Rows from block 7 of the decoder, named by matrix and row number. Rows with one number belong to one channel. Each number is 128 + 32 x the weight over its row's rms, rounded and kept within 0 to 255. All counts start at 0. Numbers have three digits each. After the name is the row's rms in percent of the matrix's.
# convs0: first 3x3 conv (decoder.decb.1.2.convs.0.weight, 64x64x3x3), inputs 51-53, a 3x3 kernel for each
# convs1: second 3x3 conv (decoder.decb.1.2.convs.1.weight, 64x64x3x3, transposed), outputs 51-53, a 3x3 kernel for each
convs0.0 089:154134082152115130162139150134115151108121149041131123159161188141112096136102097
convs1.0 102:103095042145112114177150109095121078123159088155185104138079080166151104126119094
convs0.1 105:130135116139133166174140147122139094117142074156105097126078063107142117093137144
convs1.1 095:107140184147187182162160153163147079193117085184143123133126126156095091186162135
convs0.2 101:122095130134132200116130194073094096075113050127150065144184192114151116205135116
convs1.2 098:107125145133073168099092150154119186119128226169162158088129159117183124091141119
convs0.3 096:086091062167136133114100082115131140095100124081063129093110185133097148177132142
convs1.3 089:146106083142140120118127170172180121142165135106146126131163183145166192107098169
convs0.4 099:117114146136114177197181179184152116084140103091168170150110141134141155174149156
convs1.4 085:148111079118092079125115129121129100135161106153145124127111115138130159126104145
convs0.5 103:134087085129117066101151102150128148115161072101130069178181097046231175055139200
convs1.5 110:189111142141067144128087122088103151117120171137094106035060113099118133115069117
convs0.6 106:224187134128103035125130101095150063077097060126121146071129163154147126223152093
convs1.6 096:149085087134066090138126069090151159106150161125124171132153117149253109100146105
convs0.7 104:125148132095151156056068049111138203114130094081112108137114101115129087159136113
convs1.7 108:132155163124084090164135089143126155096154166152175190105096099175150097186142065
convs0.8 105:128143133141146124091120122082138105098096123112159208110116149159145122180070099
convs1.8 100:139091109103108097118141062141146092154127107119100145118100087131120142072092133
convs0.9 089:142087094107031097124119166179137176157169113114110102082083081022096153058081101
convs1.9 088:092136161139200169181204161155119128108088115068130155130138155126134126156117118
convs0.10 105:099122139104120117119104111097081088153153137059095131125056102100117085109108120
convs1.10 108:139123131130112139135138141144131095128136092121139135214147116249176176138167194
convs0.11 108:103131099125082096130059105097085072109153032071093067169227095133199108082114087
convs1.11 097:126119114163176151143137136233193172243109133178137144081123143108146080151137103
convs0.12 095:101130044083143049134133117165091091120064051103132133005108170104113122099161151
convs1.12 106:186167133183136141157116124081112074114140127128130145069118126141175152148123116
convs0.13 090:170130143147099130111118089108055104114109137069120133110102122081124086090111085
convs1.13 133:086099082133145110125132124145121137129098132058133198132130116112160150129135139
convs0.14 109:174156191105099128093090133151067070192080117107119184165071061103088081079099122
convs1.14 103:140157192151148179104117163163131095211178060170183130144087123184120125195132105
convs0.15 108:122162096085133087080098074148125202123128175089149110177120146087064065152139099
convs1.15 094:121157140178155170217173181128110118115100100122127082129111149170149197100045073
convs0.16 104:104097078130110084083086095166173118107131170116149174103145144109126157088112167
convs1.16 095:143158184118134152093140161149155154154150140157137114158195175095162179088144118
convs0.17 114:113135075139157089122154100104112114111122146111131114118149153081125150036095102
convs1.17 100:162170151162179133130168138111109152125101150100118145136128130079128177078107150
convs0.18 093:129146123155133125104081090033126115178177157138091126051088092136094069139124102
convs1.18 083:115117142113109192105107153104106051140130114131110109161134147126088054142140101
convs0.19 097:105114099160148176131086132140181136159160150134124092057164158139076096130084067
convs1.19 094:142153137104078106118081146134151130144113093153124138119159165121169150125160146
convs0.20 093:103140131119159100107129091203080178107025106103124174100094130145105118149121133
convs1.20 080:180168166133152156090130168076123129128186121103124085066087083150150093130115102
convs0.21 098:105191127149120155110140097116087095138162063122143115176136142155161122047172132
convs1.21 114:131107161110101141178143121146150123136195158100128136184165115198129080123132104
convs0.22 089:091129147143101120108162154169189161132095121151109143067089055154110119126127097
convs1.22 135:139111126137111101121058115133178159135166164122142194087135154078189133096177130
convs0.23 097:108088125117158104157173130131184192130173095129148101137153148127125123162119123
convs1.23 096:122152120122173116180161149091117123100090153068100197143179167163164175150157164
convs0.24 109:155128164153034125175144146148168123141115119112088189114089071148139109057132108
convs1.24 108:102070090087158124116151098111167124137136072136120114140078142142109171167130176
convs0.25 100:130143071079162131148101134089129100169134096091163088160178153161135097136114090
convs1.25 089:093119044140174105184149147141081113147086087148107137087138098057056125085035100
convs0.26 100:121140078110120044118177105229155136127163196122195169154146181077129208030097167
convs1.26 114:131080057162155122132142121067082137080062078114046045099107154096096164146122106
convs0.27 108:102052083144155160093124209087120167198210203084105091120139106112095119099096076
convs1.27 094:056087121104083081168140115124113107082052116124131122116116132138184147187134141
convs0.28 100:088063082141144086102139115061097168100110167125154175159170194119125246124068179
convs1.28 089:153097084144090101129092098097121136120145134117131135121080120099037073125096101
convs0.29 081:148164132121174098153171114071107153095104102117149092140128157158142148157143143
convs1.29 075:131053041143059056118080082115148176143156178135134166072071124052089128068141150
convs0.30 096:138131122120077070067066067219132143219200169230173151150131130108115126083093077
convs1.30 096:111132165149153163086114137112096044116122076088105026184169131188136109203132132
convs0.31 090:153141174105117220149188120099190161123255194095168126117131121123178093123169107
convs1.31 085:079111104127142142111141166225189164173106183186106179113144092092137122114128149
convs0.32 104:113123107061091077205136104077107089137186083034132120162036121230160114148184151
convs1.32 097:140134097160147131188139182168163158101104129187174199119107048141180063139162110
convs0.33 092:106116132130114135106122105085091112110125135085093096229115093232145033147163112
convs1.33 088:112112102168120139172088155171154113150191178135167176161152134131152071153125093
convs0.34 104:154129131103092187067065159068137038169233078123150077117118088130154060123179147
convs1.34 099:032086132083146177122131160138196200186140117144153113170117129126131076139089056
convs0.35 102:074029026088036067102078092096211160103178172107039083193188093139134162095096159
convs1.35 109:128096123207099118192133134133159211077127133081183187125121122099117106108099091
convs0.36 104:166221167133111092112032153102109046146179123145097101105082077136149090110210109
convs1.36 110:148152130168114118168077145104128181095128126146145103116122100096110119081108127
convs0.37 095:146125132192109135192117123205133163159131201132130174043083166075092149162114160
convs1.37 087:133099119128118109138142127127125132104110097114135138134180139138201145152185124
convs0.38 099:111103068120121122125112151135120157126141078157076094155147132143131123148105109
convs1.38 094:078129068123130038145154097183151145148088140126158180183130172142169135088094145
convs0.39 104:098127146114095055166165088100138076082145069170160163103112073113169199070094195
convs1.39 111:117090148136162178036132162094115087186174094131120074209190174121154182135124151
convs0.40 101:153149139111035238167097200123092095074092054054087075139150129155123078148112095
convs1.40 112:091104089102122103115143094106102119141085139134138183119100095149139130117092144
convs0.41 091:150186111080173071113145110110075154077081056127161097056127080041110087102149157
convs1.41 085:111050159131098167146101130129103121164162164094079092148075104188093117176141141
convs0.42 103:152114148255125107174100069093099138196124114133166186122141141100178120045151143
convs1.42 093:125145120148179128075134082074080108159120102139123101134123170080116178133127186
convs0.43 107:120176104080095149110136147155141138138132136153134158104102097125094123089126137
convs1.43 104:113108131114122059105166121115131111103100143098063182173209107133166132121130160
convs0.44 105:146166118117086086149074110108047077054113052058131053088141136164144122201143146
convs1.44 093:218121057176131109191129190158163164135132150161127160119219133098193129083143121
convs0.45 101:036102106079077168170157186255166054149063061092096185152124116174144105187171072
convs1.45 085:182096146127129176156160161078155203132128134122083096095084033110120126090093110
convs0.46 103:085110140076143118072112101108162078101146141154101132055134076095102038124081048
convs1.46 112:132134119111095131153105160104115083139163081160136114133109089169199145177188125
convs0.47 105:139111159124096107108096084146129216127160092079107059088089088101110094066069061
convs1.47 103:174151178176105123138100094129121117144148112047114135045090141176180129142130116
convs0.48 099:121136075103133102079122144094114091119076042080117046184141221214095138203141111
convs1.48 113:111187092128178115124132099199108115198162108164152139108163126091126133088125108
convs0.49 093:058109131139172170098100102227202198210128142129102138108187151130170161097139133
convs1.49 128:184166142138139111115131088131114093091105106106083024115097097172115128158100206
convs0.50 092:087129082119208089088128098135180136164198159065117058202207185122138181116151195
convs1.50 093:126066083112102064086061108129096118111041105157108141029116088080094126119094137
convs0.51 099:159107077134092055142117113162146215148161194154109077131150143088117159054136131
convs1.51 110:135110150101134197097147176188166162155121070052066070144151152170112151126086116
convs0.52 100:173133103084143136088111116132132185110083069128082053115132181119102108143121098
convs1.52 115:137178160164171138101112163174162140172208176065121095119185112118158109112076053
convs0.53 098:089065121151162147119118086144117095144149156110065110167176162136145214113083138
convs1.53 093:069073119108134111102118098155144144141133127121118092195179097134098096111135156
convs0.54 106:099125142165161157124088067158165253089049204156165211087161157158081119183142124
convs1.54 114:130145110068142120092121112071117088039193195043063119083098090126112107092121201
convs0.55 101:133139066128120089166109087033042194090135143058112151076132198067139185101117173
convs1.55 088:116134135134160192138109178138192153154160123164195144100097106060076127066105136
convs0.56 105:115154165140067148165118166129200126138165153134098104146057106177153075131186048
convs1.56 106:168181108075216170089182167161141129148094132153106124111093124093091126109108171
convs0.57 103:121101123068133165114207164147190155108124193054086153147160114106158143121102109
convs1.57 098:123083136108032149103103177144178158159120182137154217136142141042071083114102076
convs0.58 102:128149141063083049134162175101085113144152177095143196083095099153133112149097112
convs1.58 107:108101143159118136162150149118191167068092136085129150167166136163193121156123106
convs0.59 097:101075203169066141122066062113161088163148106108037092125108142093155123098160162
convs1.59 083:153200198098166134129178124145162177106127159100112150140147116131133106114124133
convs0.60 098:126114082104099068105105095039165187074184231107177143153128170153169177094159183
convs1.60 091:175167204150132214159125181130097192090105164064084124090122103101117081065137107
convs0.61 096:139117094090107089069123084144149177113107153129101100168191160115148177122145127
convs1.61 092:157168150165195175149197183172182166120151154097111125122104123131110124100123138
convs0.62 095:108109157130160111195186066089131116142125120170122136180149164115109132106133136
convs1.62 081:154090068142130094147148196130118081162149144162165210161151103162146109134106086
convs0.63 108:137088156135113161112121089107160222080136158095063084149097167104178221114175211
convs1.63 105:143128109121131116142110119111120201124138173136098181042067128048137136101158089