config = dict(
    model='image FSQ autoencoder',
    dataset='stained colorectal tissue patches (NCT-CRC-HE-100K)',
    train_examples=90422,
    crop_scale_min=0.7,
    encoder_drop_path=0.15,
    encoder_expert_mlp_ratio=0.5,
    encoder_depths=[2, 4, 4],
    encoder_widths=[80, 160, 320],
    decoder_blocks_per_level=3,
    optimizer='muon',
    batch_size=128,
    epochs=7.8,
    lr_schedule='linear',
    weight_decay=0.1,
    adamw_weight_decay_other_params=0.01,
)
Rows from block 7 of the decoder, named by matrix and row number. Rows with one number belong to one channel. Each number is 128 + 24 x the weight over the matrix's rms, rounded and kept within 0 to 255. All counts start at 0. Numbers have three digits each.
# convs0: first 3x3 conv (decoder.decb.1.2.convs.0.weight, 64x64x3x3), inputs 18-20, a 3x3 kernel for each
# convs1: second 3x3 conv (decoder.decb.1.2.convs.1.weight, 64x64x3x3, transposed), outputs 18-20, a 3x3 kernel for each
convs0.0:126137132119161145104122134140124112110107116115105106132142152139189170125163139
convs1.0:110140129106118122093107121124108119124119121106102081074114132092116130119123131
convs0.1:182184145134099091113097079094084102135132103128160126117114163124171169133126112
convs1.1:151159122138144132127142170185163160168135131177184152110071121163159193111123144
convs0.2:097120121122136138148145160095104174117104136119105118150119122155143123130106095
convs1.2:144137128149098132124127099179106116161162132111147121132121138124122151149125130
convs0.3:131155148094114118114111109089152145088129130138151156148181174132165157123121141
convs1.3:152129136143116116098116123125116110129133163135147159117127116094100111103053078
convs0.4:123099100133108112130118131142124115148169143133143117144151135131130126128123118
convs1.4:100101091098097103154135114112131167075088148107103132118139148127132140123135141
convs0.5:149149110112126095126141090132090090118151131137133107127138111126113126121062114
convs1.5:111120152109096101154116075101056083141115105170163132185130136161150112186146112
convs0.6:154138128142148146105129157090140144131152150106118128128174128127139125139170168
convs1.6:159131117119131135160135132162110145140145109118164145090082120115141158105117118
convs0.7:145100119131107131079118158133098100140157128076131133079129129091123177151148118
convs1.7:132107113161165105100156159113095121123080111190145123115124066122163117079159195
convs0.8:114118115120117117094097117080107106085140128141182162151158119175132123159146123
convs1.8:128149161130125105156129109124120131105104098094081118109111137105068096137081106
convs0.9:108093124133085112125097091134113103163162100167171113146133121115097106126112118
convs1.9:156129155110112118157154143168133160135090116178139145078104114104140124117145135
convs0.10:145167197196195152215152134161197152138119098092082102107119119133157139132154106
convs1.10:117073085102088119110102062156148170124084126130114113131130147146149147141100148
convs0.11:142147121162124126145145129188162122155171128120142129153172130150145160154127158
convs1.11:148176147142125125102136104140107151121108126120101126107056102095090125110094095
convs0.12:130165110145120113134116124154170150165126125127096100089087126139131144154131140
convs1.12:141116130171118087138109133146150116096162139101143130143167158185174131196152127
convs0.13:129106116134154146134163127150107133173126142156134171155143125132097122118099092
convs1.13:169197170181167123108179143066074102141156127114188127118126090079129153095142198
convs0.14:168130134135145124099105120148097112174142124150199215177162125129156128105115122
convs1.14:124148168141114078148158081130131107102093070130125065113116113145159169146111118
convs0.15:131135136129168126117128139153109133133116124105123158162135202216135152130188140
convs1.15:116131116103101164122118094152117158175149105175171139124122118126110121105099144
convs0.16:090137141095136113106124110123112131129110104110103096120113079143120100145157141
convs1.16:143132131143136145128123124104138103153197151118167125096125133071123137103130129
convs0.17:169169175150160161126130119183157144180132107180152122145132088146139140134148164
convs1.17:141134151128145119110102107093104130104123152099122135085113176060090141089103163
convs0.18:142130132107108129109124128095106130109120117124106101145142107136124104078100102
convs1.18:093108135100111131099126148180148133143124120147136122136126129162129136172129125
convs0.19:121078125148116141119119140114104112116119125078117146131162114114112090103116136
convs1.19:130132126093133107133161168153116155134116111137150112135142138170132104140134107
convs0.20:140160165156147143159152144118104105111069109106081126103102103091082077123114114
convs1.20:117100135083100107106103123176156156163157149133150141136129113146150119126124099
convs0.21:135124116136096134121135138112128131128137133182142115128103130157175110130137133
convs1.21:173123129176177131151198122094138164134091125147162101152115087120140128085149137
convs0.22:131123129128079121130131129096132149114093114119125128099125132114117066119141167
convs1.22:201117161209175161089116140120096138169122150110129126172101110142143113105152129
convs0.23:143120139163134122132127115130127126096109138090093154152111136123117113158132119
convs1.23:147161117132132115137136148106137162100123163092136127132130123126116125138122172
convs0.24:123151112120148114094120087131154130119118115125106141118106030116138103131123121
convs1.24:187154127136143145146108157106109092121121105120100107112147132130129122175139117
convs0.25:145126113151084076105078092143160144160181139128143148090073117106139149094138113
convs1.25:122101133146110118082097105116079097143103108125128133123128152124120137149149138
convs0.26:161155119137134138137137158142151166132104117158139105102094090130106121115107091
convs1.26:159116120132148100154040071112129129145114100084074087111149161106140197135141144
convs0.27:099085098102113150128113150154136092119128046111131089162162147121116093128139125
convs1.27:118116111154109140115140130142095116206145124173108087140111121135128120106110087
convs0.28:093106125125120129111156153150138154122119139134108111155143128126115114155117107
convs1.28:128120168138121129151129133115143127123136155123118144130126128132104104127126101
convs0.29:092113126117130136139147142138122121148139119134159125137105146139106126112117124
convs1.29:123126147128127153160161154083102102085119101120141137139128140120134145109137144
convs0.30:129109115122097104096133130122126141121120131125124136115135107096131111119120094
convs1.30:111133152113112100124124098142155126117143126122150126145114079151106100134106129
convs0.31:140128132118129140122128113110128106133161115122139098123106108137126111155126102
convs1.31:136149133136105200138119144123114118115130119123157105126113114151157112138146134
convs0.32:136102093131112126137116128103115102147131106132098097129156173118130123097121149
convs1.32:123157150136111139150175174145110149150086119206159147104097103151149136145123115
convs0.33:099116114096098103155150136112152116120133099105118096106135149136182133149158135
convs1.33:129136132142137135125146113132143143127106120151134115113120087107173124078114107
convs0.34:112146152124135129108092100123113101189147122161156124129131103160179133136144102
convs1.34:133134189135111167110118120105127186123128120126114137132140114150117115125058099
convs0.35:072076092112109104151162139158087093120103135104108136145134141143122088122128118
convs1.35:156156122174157121167172168129139149107157157119166136155153113168187079099100087
convs0.36:117140167133113128151106112110109090106136138111144162135122094110179105069144105
convs1.36:164173170127121154110129108145104176134100120155145109124134145135137112132121075
convs0.37:095130105118113117138122117141122136143154184127139171132101119143136143163168142
convs1.37:144141120136150135133103116107121153087107158126135179103102104141117115145117131
convs0.38:132133095127116098153132092137135166111135166122091109138151116146154111176145084
convs1.38:171146098155091124129125133135132114090123112127149123111133118133148144104115147
convs0.39:128110134113121132097135119134101110157119085156133096105124146109078148103054125
convs1.39:148181120060076163126065168169201126114180127100114151116132143070120183074053140
convs0.40:100133150098114111114107096098107109121134108108134124112142084147152092189152097
convs1.40:115142164137142143159146133074076113103140119120169135133095120129135158161153149
convs0.41:127140148096115135103107127144114138156095128189151140107155153122140178152136159
convs1.41:110133188127145184124129151098136107107121111123130134153095128114073118147111078
convs0.42:127133171126113122152149114062084140113123159129132184127161124135148102136165204
convs1.42:075106142075120107124123135151106108121108121113128137102111143140126154134106135
convs0.43:149111077147103109133120141094156152094119144091105129091118011083117102112096118
convs1.43:118133134085107131157139179165149157147127115138130110113161146109185177148119175
convs0.44:155123117164117103127079049193164131080134141098128127124143174148141141114118142
convs1.44:157159124112105121153141125145116118134124145106108132128130121098127133105147118
convs0.45:101123166128127159175139149148141139141133112160155125130151169110121136167173151
convs1.45:090116133097110106108139132115095169124129133121144141140136096126145123138137128
convs0.46:144153136096130141065127156126120103117144145094112127136142152133134158094115155
convs1.46:149080120167111114135132096130096137139050115175099112122089111161136098117177139
convs0.47:160131142157108115089083108144093101148119122137164169164208174143166151180143122
convs1.47:110124104127149121120137120136129123088124104155192138129140156117141102116101127
convs0.48:129130170137130139117109111116140101146184131140171131119125120136135129146138127
convs1.48:130146145156097072141108113127072136099066152118066135135148123111100153110102148
convs0.49:154131103170151148113146160122136138142130109137118109092131080109115140120134158
convs1.49:118146159086088072060055079102147139097109155093101198153141154156132131169110148
convs0.50:111102088119124124132133111115094107122135141137159145101153145112134123125125105
convs1.50:114104146135107105130132139120127170108077139134143149136101078153111101145111120
convs0.51:090092129114110145169140104143126140133119149133115124085143157105093090140117076
convs1.51:130095130081069120110155138117113119097091086150107134166139138146113112133080127
convs0.52:154106119159129130096099147130129108105148114102126109089129129092149171149134119
convs1.52:159154158153114112126086054136153170085116120070093104128133134140165148158154134
convs0.53:092117147105088145092089146117132139159131145140130113116127092079121087141138137
convs1.53:153190135152156143149125164156112139113073113138098122133117118119140153132121159
convs0.54:141148124141102110171136129112141166078108147115128145123123162144161162125079104
convs1.54:095116129126142118171156114136128160084036141103084114111139111076080099139136125
convs0.55:162153140135145111090146125143145152138162171142153166170138113139162146098120141
convs1.55:141132144127142145126154151133136125109081100084091129097125147137138130141106132
convs0.56:128113113156151124178150144122179123077134131077044092105086122109090081054085117
convs1.56:094181117092087116175147094136122093092101131115111116101147217101091203115074122
convs0.57:084074077120136141105114118102164141130192143080109083112110112133105110145129145
convs1.57:101097131081099126125139141212197167131111119121099112094129115125158133107119155
convs0.58:136155159102116125144134144135133109110108088125115107138124113149125132145134159
convs1.58:138143147122121121171133132112129151135118127176164140108096094110134130100106099
convs0.59:113117132130103101119109115096101122148137100148151145127121120119092128124107124
convs1.59:133153158136138131145157157128163164112113129130129141119141110135167123096124138
convs0.60:139123122137137140111138133143152144135172176116141197170142125138141134132109153
convs1.60:129113158114121152142127141126164186091113155104108168137147144129138141127126131
convs0.61:091127170119169170130152134162083106141095097136091071138130132127099100115091086
convs1.61:116148146115136111112107092111097119120099127099108129135150157148153145165160164
convs0.62:099112112123123118137140127164152118095112117085105114107092121131103148125125146
convs1.62:139106100131125123152141162117143160101122161134124140131124127109128125098127115
convs0.63:119145128124147107105079062132132105176167133159137101112118168116077145154139164
convs1.63:180162154148118170120107119124102125117118145140147150154157134113129128107133119