config.yaml
dataset: "stained colorectal tissue patches (NCT-CRC-HE-100K)"
decoder_norm: "groupnorm"
decoder_blocks_per_level: 3
orthogonalizer: "newton_schulz_5"
batch_size: 128
Rows from block 4 of the decoder of a small image FSQ autoencoder, named by matrix and row number. Rows with one number belong to one channel. Each number is 128 + 32 x the weight over its row's rms, rounded and kept within 0 to 255. All counts start at 0. Numbers have three digits each.
After each channel's rows are labels from the 100 images, of 14976, where the channel reaches its highest value: "responds to" is what is common among them. Only what is clearly more common there than usual is listed. The data: stained colorectal tissue patches (NCT-CRC-HE-100K). In brackets: how many of the 100.
# convs0: first 3x3 conv (decoder.decb.0.2.convs.0.weight, 64x64x3x3, each kernel summed), inputs 0-63
# convs1: second 3x3 conv (decoder.decb.0.2.convs.1.weight, 64x64x3x3, transposed, each kernel summed), outputs 0-63

convs0.63:169137150116205131161107146073159095095179087152080064077188132103131104104092129166134112140174103126111186132165101120104149108119147078164172094143183127093149138117126095150118167121098144
convs1.63:090108104077078092117106100159118098190150145098158178155127148179155141124168133078059156121110154172152130139140149100166134132124185090091158130164102102183148090145190179109114104119126096
responds to: tissue: mucus (38)

convs0.40:168171147173117189172168119162128167144071127154140127092096105114065139100096096118112103099070141183159087158140177131126123069095168177143093139151118137132138146078100094109088079139105121
convs1.40:180074122145148115143175159120097134117141111067113151160158202129177082155101161138149124134148137063144132064131157117089154139158105157153138148137203132067091101089166141110130148172148155
responds to: tissue: adipose tissue (54)

convs0.0:157132164125138120070131145130116103117158094102141098147047155156138072117099091066117193077123148130163156128141199078151102146062150137104143163060153105145098126114091144159109093115145126
convs1.0:142113205120130134140095184103100101126171156117090153128170098133109123136133140112157114142060154158125106070140127113099226083150131132088165101186148168157152108129135158085116186119100088
responds to: tissue: lymphocytes (71)

convs0.50:189195132103138171076132121091168073166150132139140170118112144120102156126107085087106148127064135151097121125115106140112188095177172119154131109101093141114159165125124173114043083095111103
convs1.50:152040136116129095119101117156084131101086087128088149127072202157128071067117159118117158145168112097124125107098183063135171142103079140152096168132174132158099139133137159094131120125134095
responds to: tissue: tumour epithelium (38)

convs0.22:129117107161090120080103148080149150151152109121134136129035109091115120098164135162131161076196185105104145078097161128099108152149158166186150105102172138129114113081143150148187174159146143
convs1.22:114130153069159156104130079125028119093152128116141102133141068140118113129126133107136144145083130173138115155141174119137182101069139078086086126114095166151163151167211179097117118126118138
responds to: tissue: tumour epithelium (38)

convs0.58:118133076180139163120122083112101156150145130111124202073104041128163092079135158154188180140104094118099069140142161116102130128177145100127107094153096137192126108107155137108125107136169148
convs1.58:133147120068131084138142112072126085108073148116134100196160156158151135177138152114053105125123138127152163114150084108178106149077114155113172166079163122103112091174153108108078135187105118
responds to: tissue: tumour epithelium (34)

convs0.39:145116133127132103136137122134133090132135116162144112183024079129126120154078077118152166072132116081140156101163123069097100126044144131112139087195136127110112123095113108081109169166098130
convs1.39:128107173120082117174171100102144162133111143100113082095133181131226162117165121161097141131140137145117184133048142154193099105158138120183151149103166135121154113126134124166193127141115101
responds to: tissue: lymphocytes (29)

convs0.11:072126141100079081080137136128158141089126095113086121082169114123119149148191143117147106136151117159091128084096142182060115144114157096157112100111201165083152143123184078104122150173154164
convs1.11:145140081140157130151108144124122067175136135160127107163066140132102076155142120092082186158074132106129081090136089097125088100179116140044101114116071118146150126135125186080115122111081117
responds to: tissue: adipose tissue (34)

convs0.47:146128157150117168135143153132118132120109176158162133147003062148096148096150085149126109119085106136103132139085097127134116162064126127132144137217119119164120178116117148128113177080106122
convs1.47:168139088150134097154174106102112158160136055106127145109133111121205089165072106164115144139202133091140176082096168108109127136160128118143115119061143142096068113121103109109152105123111194
responds to: tissue: smooth muscle (31)

convs0.24:136114047106114155116219138089073120131108134123071076111098130159131168120167119097099153133116116139109031126104127148148118117134147118122101059111108161111127107163197155102139139094118151
convs1.24:119168156154141168091083170121188175178107100101134113089099105095130171138127103122194099106123109115128138087183124194064109111174103130114187183112132123093148131113088166118153082130129151
responds to: tissue: lymphocytes (41); tissue: normal colon mucosa (26)

convs0.53:120153165086153123155102156113141090131131128136132115102016076112131163189188115144113145132141125166107093139099132118152211171105105168134167088089174151141150144085173119105117169125119143
convs1.53:068148106150039090135174092135093141146097121108195133166158145135093119083135129128144132124136162107133233096141079122141078122142115084129150121115108127132126098201120158104145096158159141
responds to: tissue: normal colon mucosa (36)

convs0.56:104136150094126122065128154108133029108138176141134103087139095113147087070130148127093156169167111176144119121149141102131159129108107057136149123176069130123092081134192104140120154109117184
convs1.56:144053093182155104177135113102153135122160119145106184174090199163161094143136122094122126086125180110143134145121109131176081194098074156153134180097173082126141107160127135102107134123120097
responds to: tissue: tumour epithelium (40)

convs0.28:153072049098142137100165093136152075118140124120126111129173103106099124087106142112103078105088163148101093118118099135089159088171092159180117058181178129114072159168172122133118140132123096
convs1.28:165187112148113173079123083151070133121125123137135122169085107136132110154119106088089157135090099128138140124090128166133088212109108084093155128022152156103158137126134168095142123116117185
responds to: tissue: debris (32)

convs0.55:175153153166119142140175107100150166061109125080169073134084094153121138130175106178148155157104105170094126122110087171170115115134125079123150085122091140160143122151104135175144197113183077
convs1.55:082091182077145100106084136142063141163148125118150104134136159126123094126115104110070194133173113103088183121168150079126172116163114125148085160163152150203125090148163150078144125155152133
responds to: tissue: adipose tissue (53)

convs0.9:109156103100131086071169142088095071141191073185100151132130189122127138146107158098150130121117123067136197101082155115144165160096072119145112131080171122080106127099155157137121159132095141
convs1.9:166088126122116175167143124178138177092124190075101115098127131103108104107091095087090151162150128161136044187109118134084091143183129151170105154149135165150107132153151078098082102108116158
responds to: tissue: cancer-associated stroma (40)

convs0.2:108143141124141162097152119130121110175166113099117163102100126148162083141100120112090152080094093056128128092091129144152149185066134133167139126149091176105092133192196148151076107172159181
convs1.2:120077193113106130120070130155161102095119093097138140159134216124100104074125165098147122168116126118133082144104145074117186161114106139100138093097161089146107141067097084133078163143093102
responds to: tissue: adipose tissue (43)

convs0.23:134155046113122144116129142115130114184150128142096143112110049119165081126091128078064154116150108115158150122143154054109141178185131110139138094137187103156084085145183150140181120135131146
convs1.23:146109134115086157139149120137138128135143134142163182142079149148093209094166131146151142140142168157131105207178127163047079156105148153130108112187106089112157176108125142130081162158100172
responds to: tissue: normal colon mucosa (26)

convs0.51:067100142122063103138149159120157177099130078093121141054136176105086141134147105148182111124070147117117145167053134122141141134088180132149132159140203143102136128092122122075106110171139144
convs1.51:178126090110172136094165122126143053117140176209144131095125155133139156103089102091133130133159140122170136099165158154116158094085124102147111116154108083139137131207170124224109122105116105
responds to: tissue: smooth muscle (40)

convs0.21:135197073116123120105110121152094075133083169097136078136133132192167174094112113131116077176104156128105076081058118171111060105138117111153117164114125151113139112150158092160088113143126088
convs1.21:132078115167116133188104136093132098116136113136123199149145120093094108129175173137167112081164128155097134167093127095078149145067129122147098118188084132152118148106125170116146221096070133
responds to: tissue: tumour epithelium (60)

convs0.15:142074157113120152096081143144087091105117131060097093091121163110137111113189100088165169087100082152128108083125169098175094169092090158158135178133175129168112119096123119139145131168137066
convs1.15:160206124151161087142173150118156155132156129190139154115139109102140109133056081136095076139122141094183150127129093145106137119116127141168144134077115110119110128145113144119172157062091229
responds to: tissue: adipose tissue (41)

convs0.29:115058124169094115108124163155115119091125104105150193146054180119100111099128139115120116105120108141061081105089100082146104141102150137170115140149199157127099143069114148050098145151128116
convs1.29:109180101098144150080122115071095135141142159158156091106156061164133128181117112113101106105125140112194118142157162143181117112137125077087140088071070161177103111185090085154164113149126138
responds to: tissue: smooth muscle (46)

convs0.61:111064136180084113085189126136116089143124113181100122085125100099080079127154077073115123145108121143111139119059147087160158102079147121155135098178133136098130113078173127083131138118152190
convs1.61:120148117120182122144135116024062118138124125117146093098117114170187091145114095176132171118097205136208122154145109132156096109050142124118122122104115139127127097138144119125078089143150134
responds to: tissue: normal colon mucosa (31)

convs0.45:156081166128107135124101109141104183109081137110224152161102142129162166087131110133092106108057118105102121131071071145130194145173096158167093119093172109144120164079121133109145148136105112
convs1.45:128155103118200127113140120118059128148195106144097135117143086167129083109129172152137142152135124161148174120150206053123110136091164105157109100165078115137072153164108147138097135123154193
responds to: tissue: smooth muscle (41)

convs0.33:161124143116174162129180078121107134090112107114067117145117128106225100090104073082096138127115113116136062048123131099139106103145137146113156075102173148095153086140094141080113137142147154
convs1.33:140151116092105125067083113123087136117158129073124148177149068116059178132143170120145126129157133153106126164132134162068142158062122111148066143166059111147095170130152084169114162120138101
responds to: tissue: adipose tissue (27)

convs0.35:137086103124105114138168134109107094104116175170103127121000143137173155124151051161106099097172123165121106141128142139147167142158194115138121132120133132129138191111100107108154137108123167
convs1.35:104114156182089146111099148118127208134126111075138139138212147145061113170100156162130192196104082114118132143134168117075119141090086122106146098133135193128124132101117141099115147141163100
responds to: tissue: adipose tissue (58)

convs0.32:146148071118147135138121095129123094171103142099150121141147075133160121130131085123114127128154105103122066202094140123099077177150089110162109051162115138151114106107078074157147086122207082
convs1.32:127154098118114096169134126072145118111129110148081199122163155082180160096139123202101143152063117185138182150143160114178166122107137116157094174143155156113090145170141154136152077121157089
responds to: tissue: adipose tissue (41)

convs0.6:089092142171157128143095146118178122151102128118103183103145126121159116174155139129171070075118147159204148150069106128184163143060086119122135124165124156091128093198158111162120121153127087
convs1.6:157127124120160094099114113149156054103179151177070070083178108076076163069139108129103138157135089132070119044161088091120146129154139122154143155148128135144138149144096083116105119130146117
responds to: tissue: adipose tissue (46)

convs0.5:098083070124099086087120092120143125148159143126117119118107122112087103136154161116163125163144137107093165097121107081180102114094153106116164084204107124087073105163127111183150189213134142
convs1.5:160147140119136112200103185167136097125134137159104115054046181127162117146111100172100086133112129109157114123102094159130219155159148129125147131074200136145103130118124151079135145143124117
responds to: tissue: adipose tissue (36)

convs0.13:104115158111050131138187151094113118143117115117139130088055071133152203160156122087073155082115140117176111074117122100113128119153114110147066125072157132142151175127129135095124120178108170
convs1.13:166127144171162147141127139125181176121136162096119105189208137165132135074113079142087132187144183141084170076131142149150040127091088164119138129143142143103147110150111123137107088100103143
responds to: tissue: tumour epithelium (51); tissue: normal colon mucosa (28)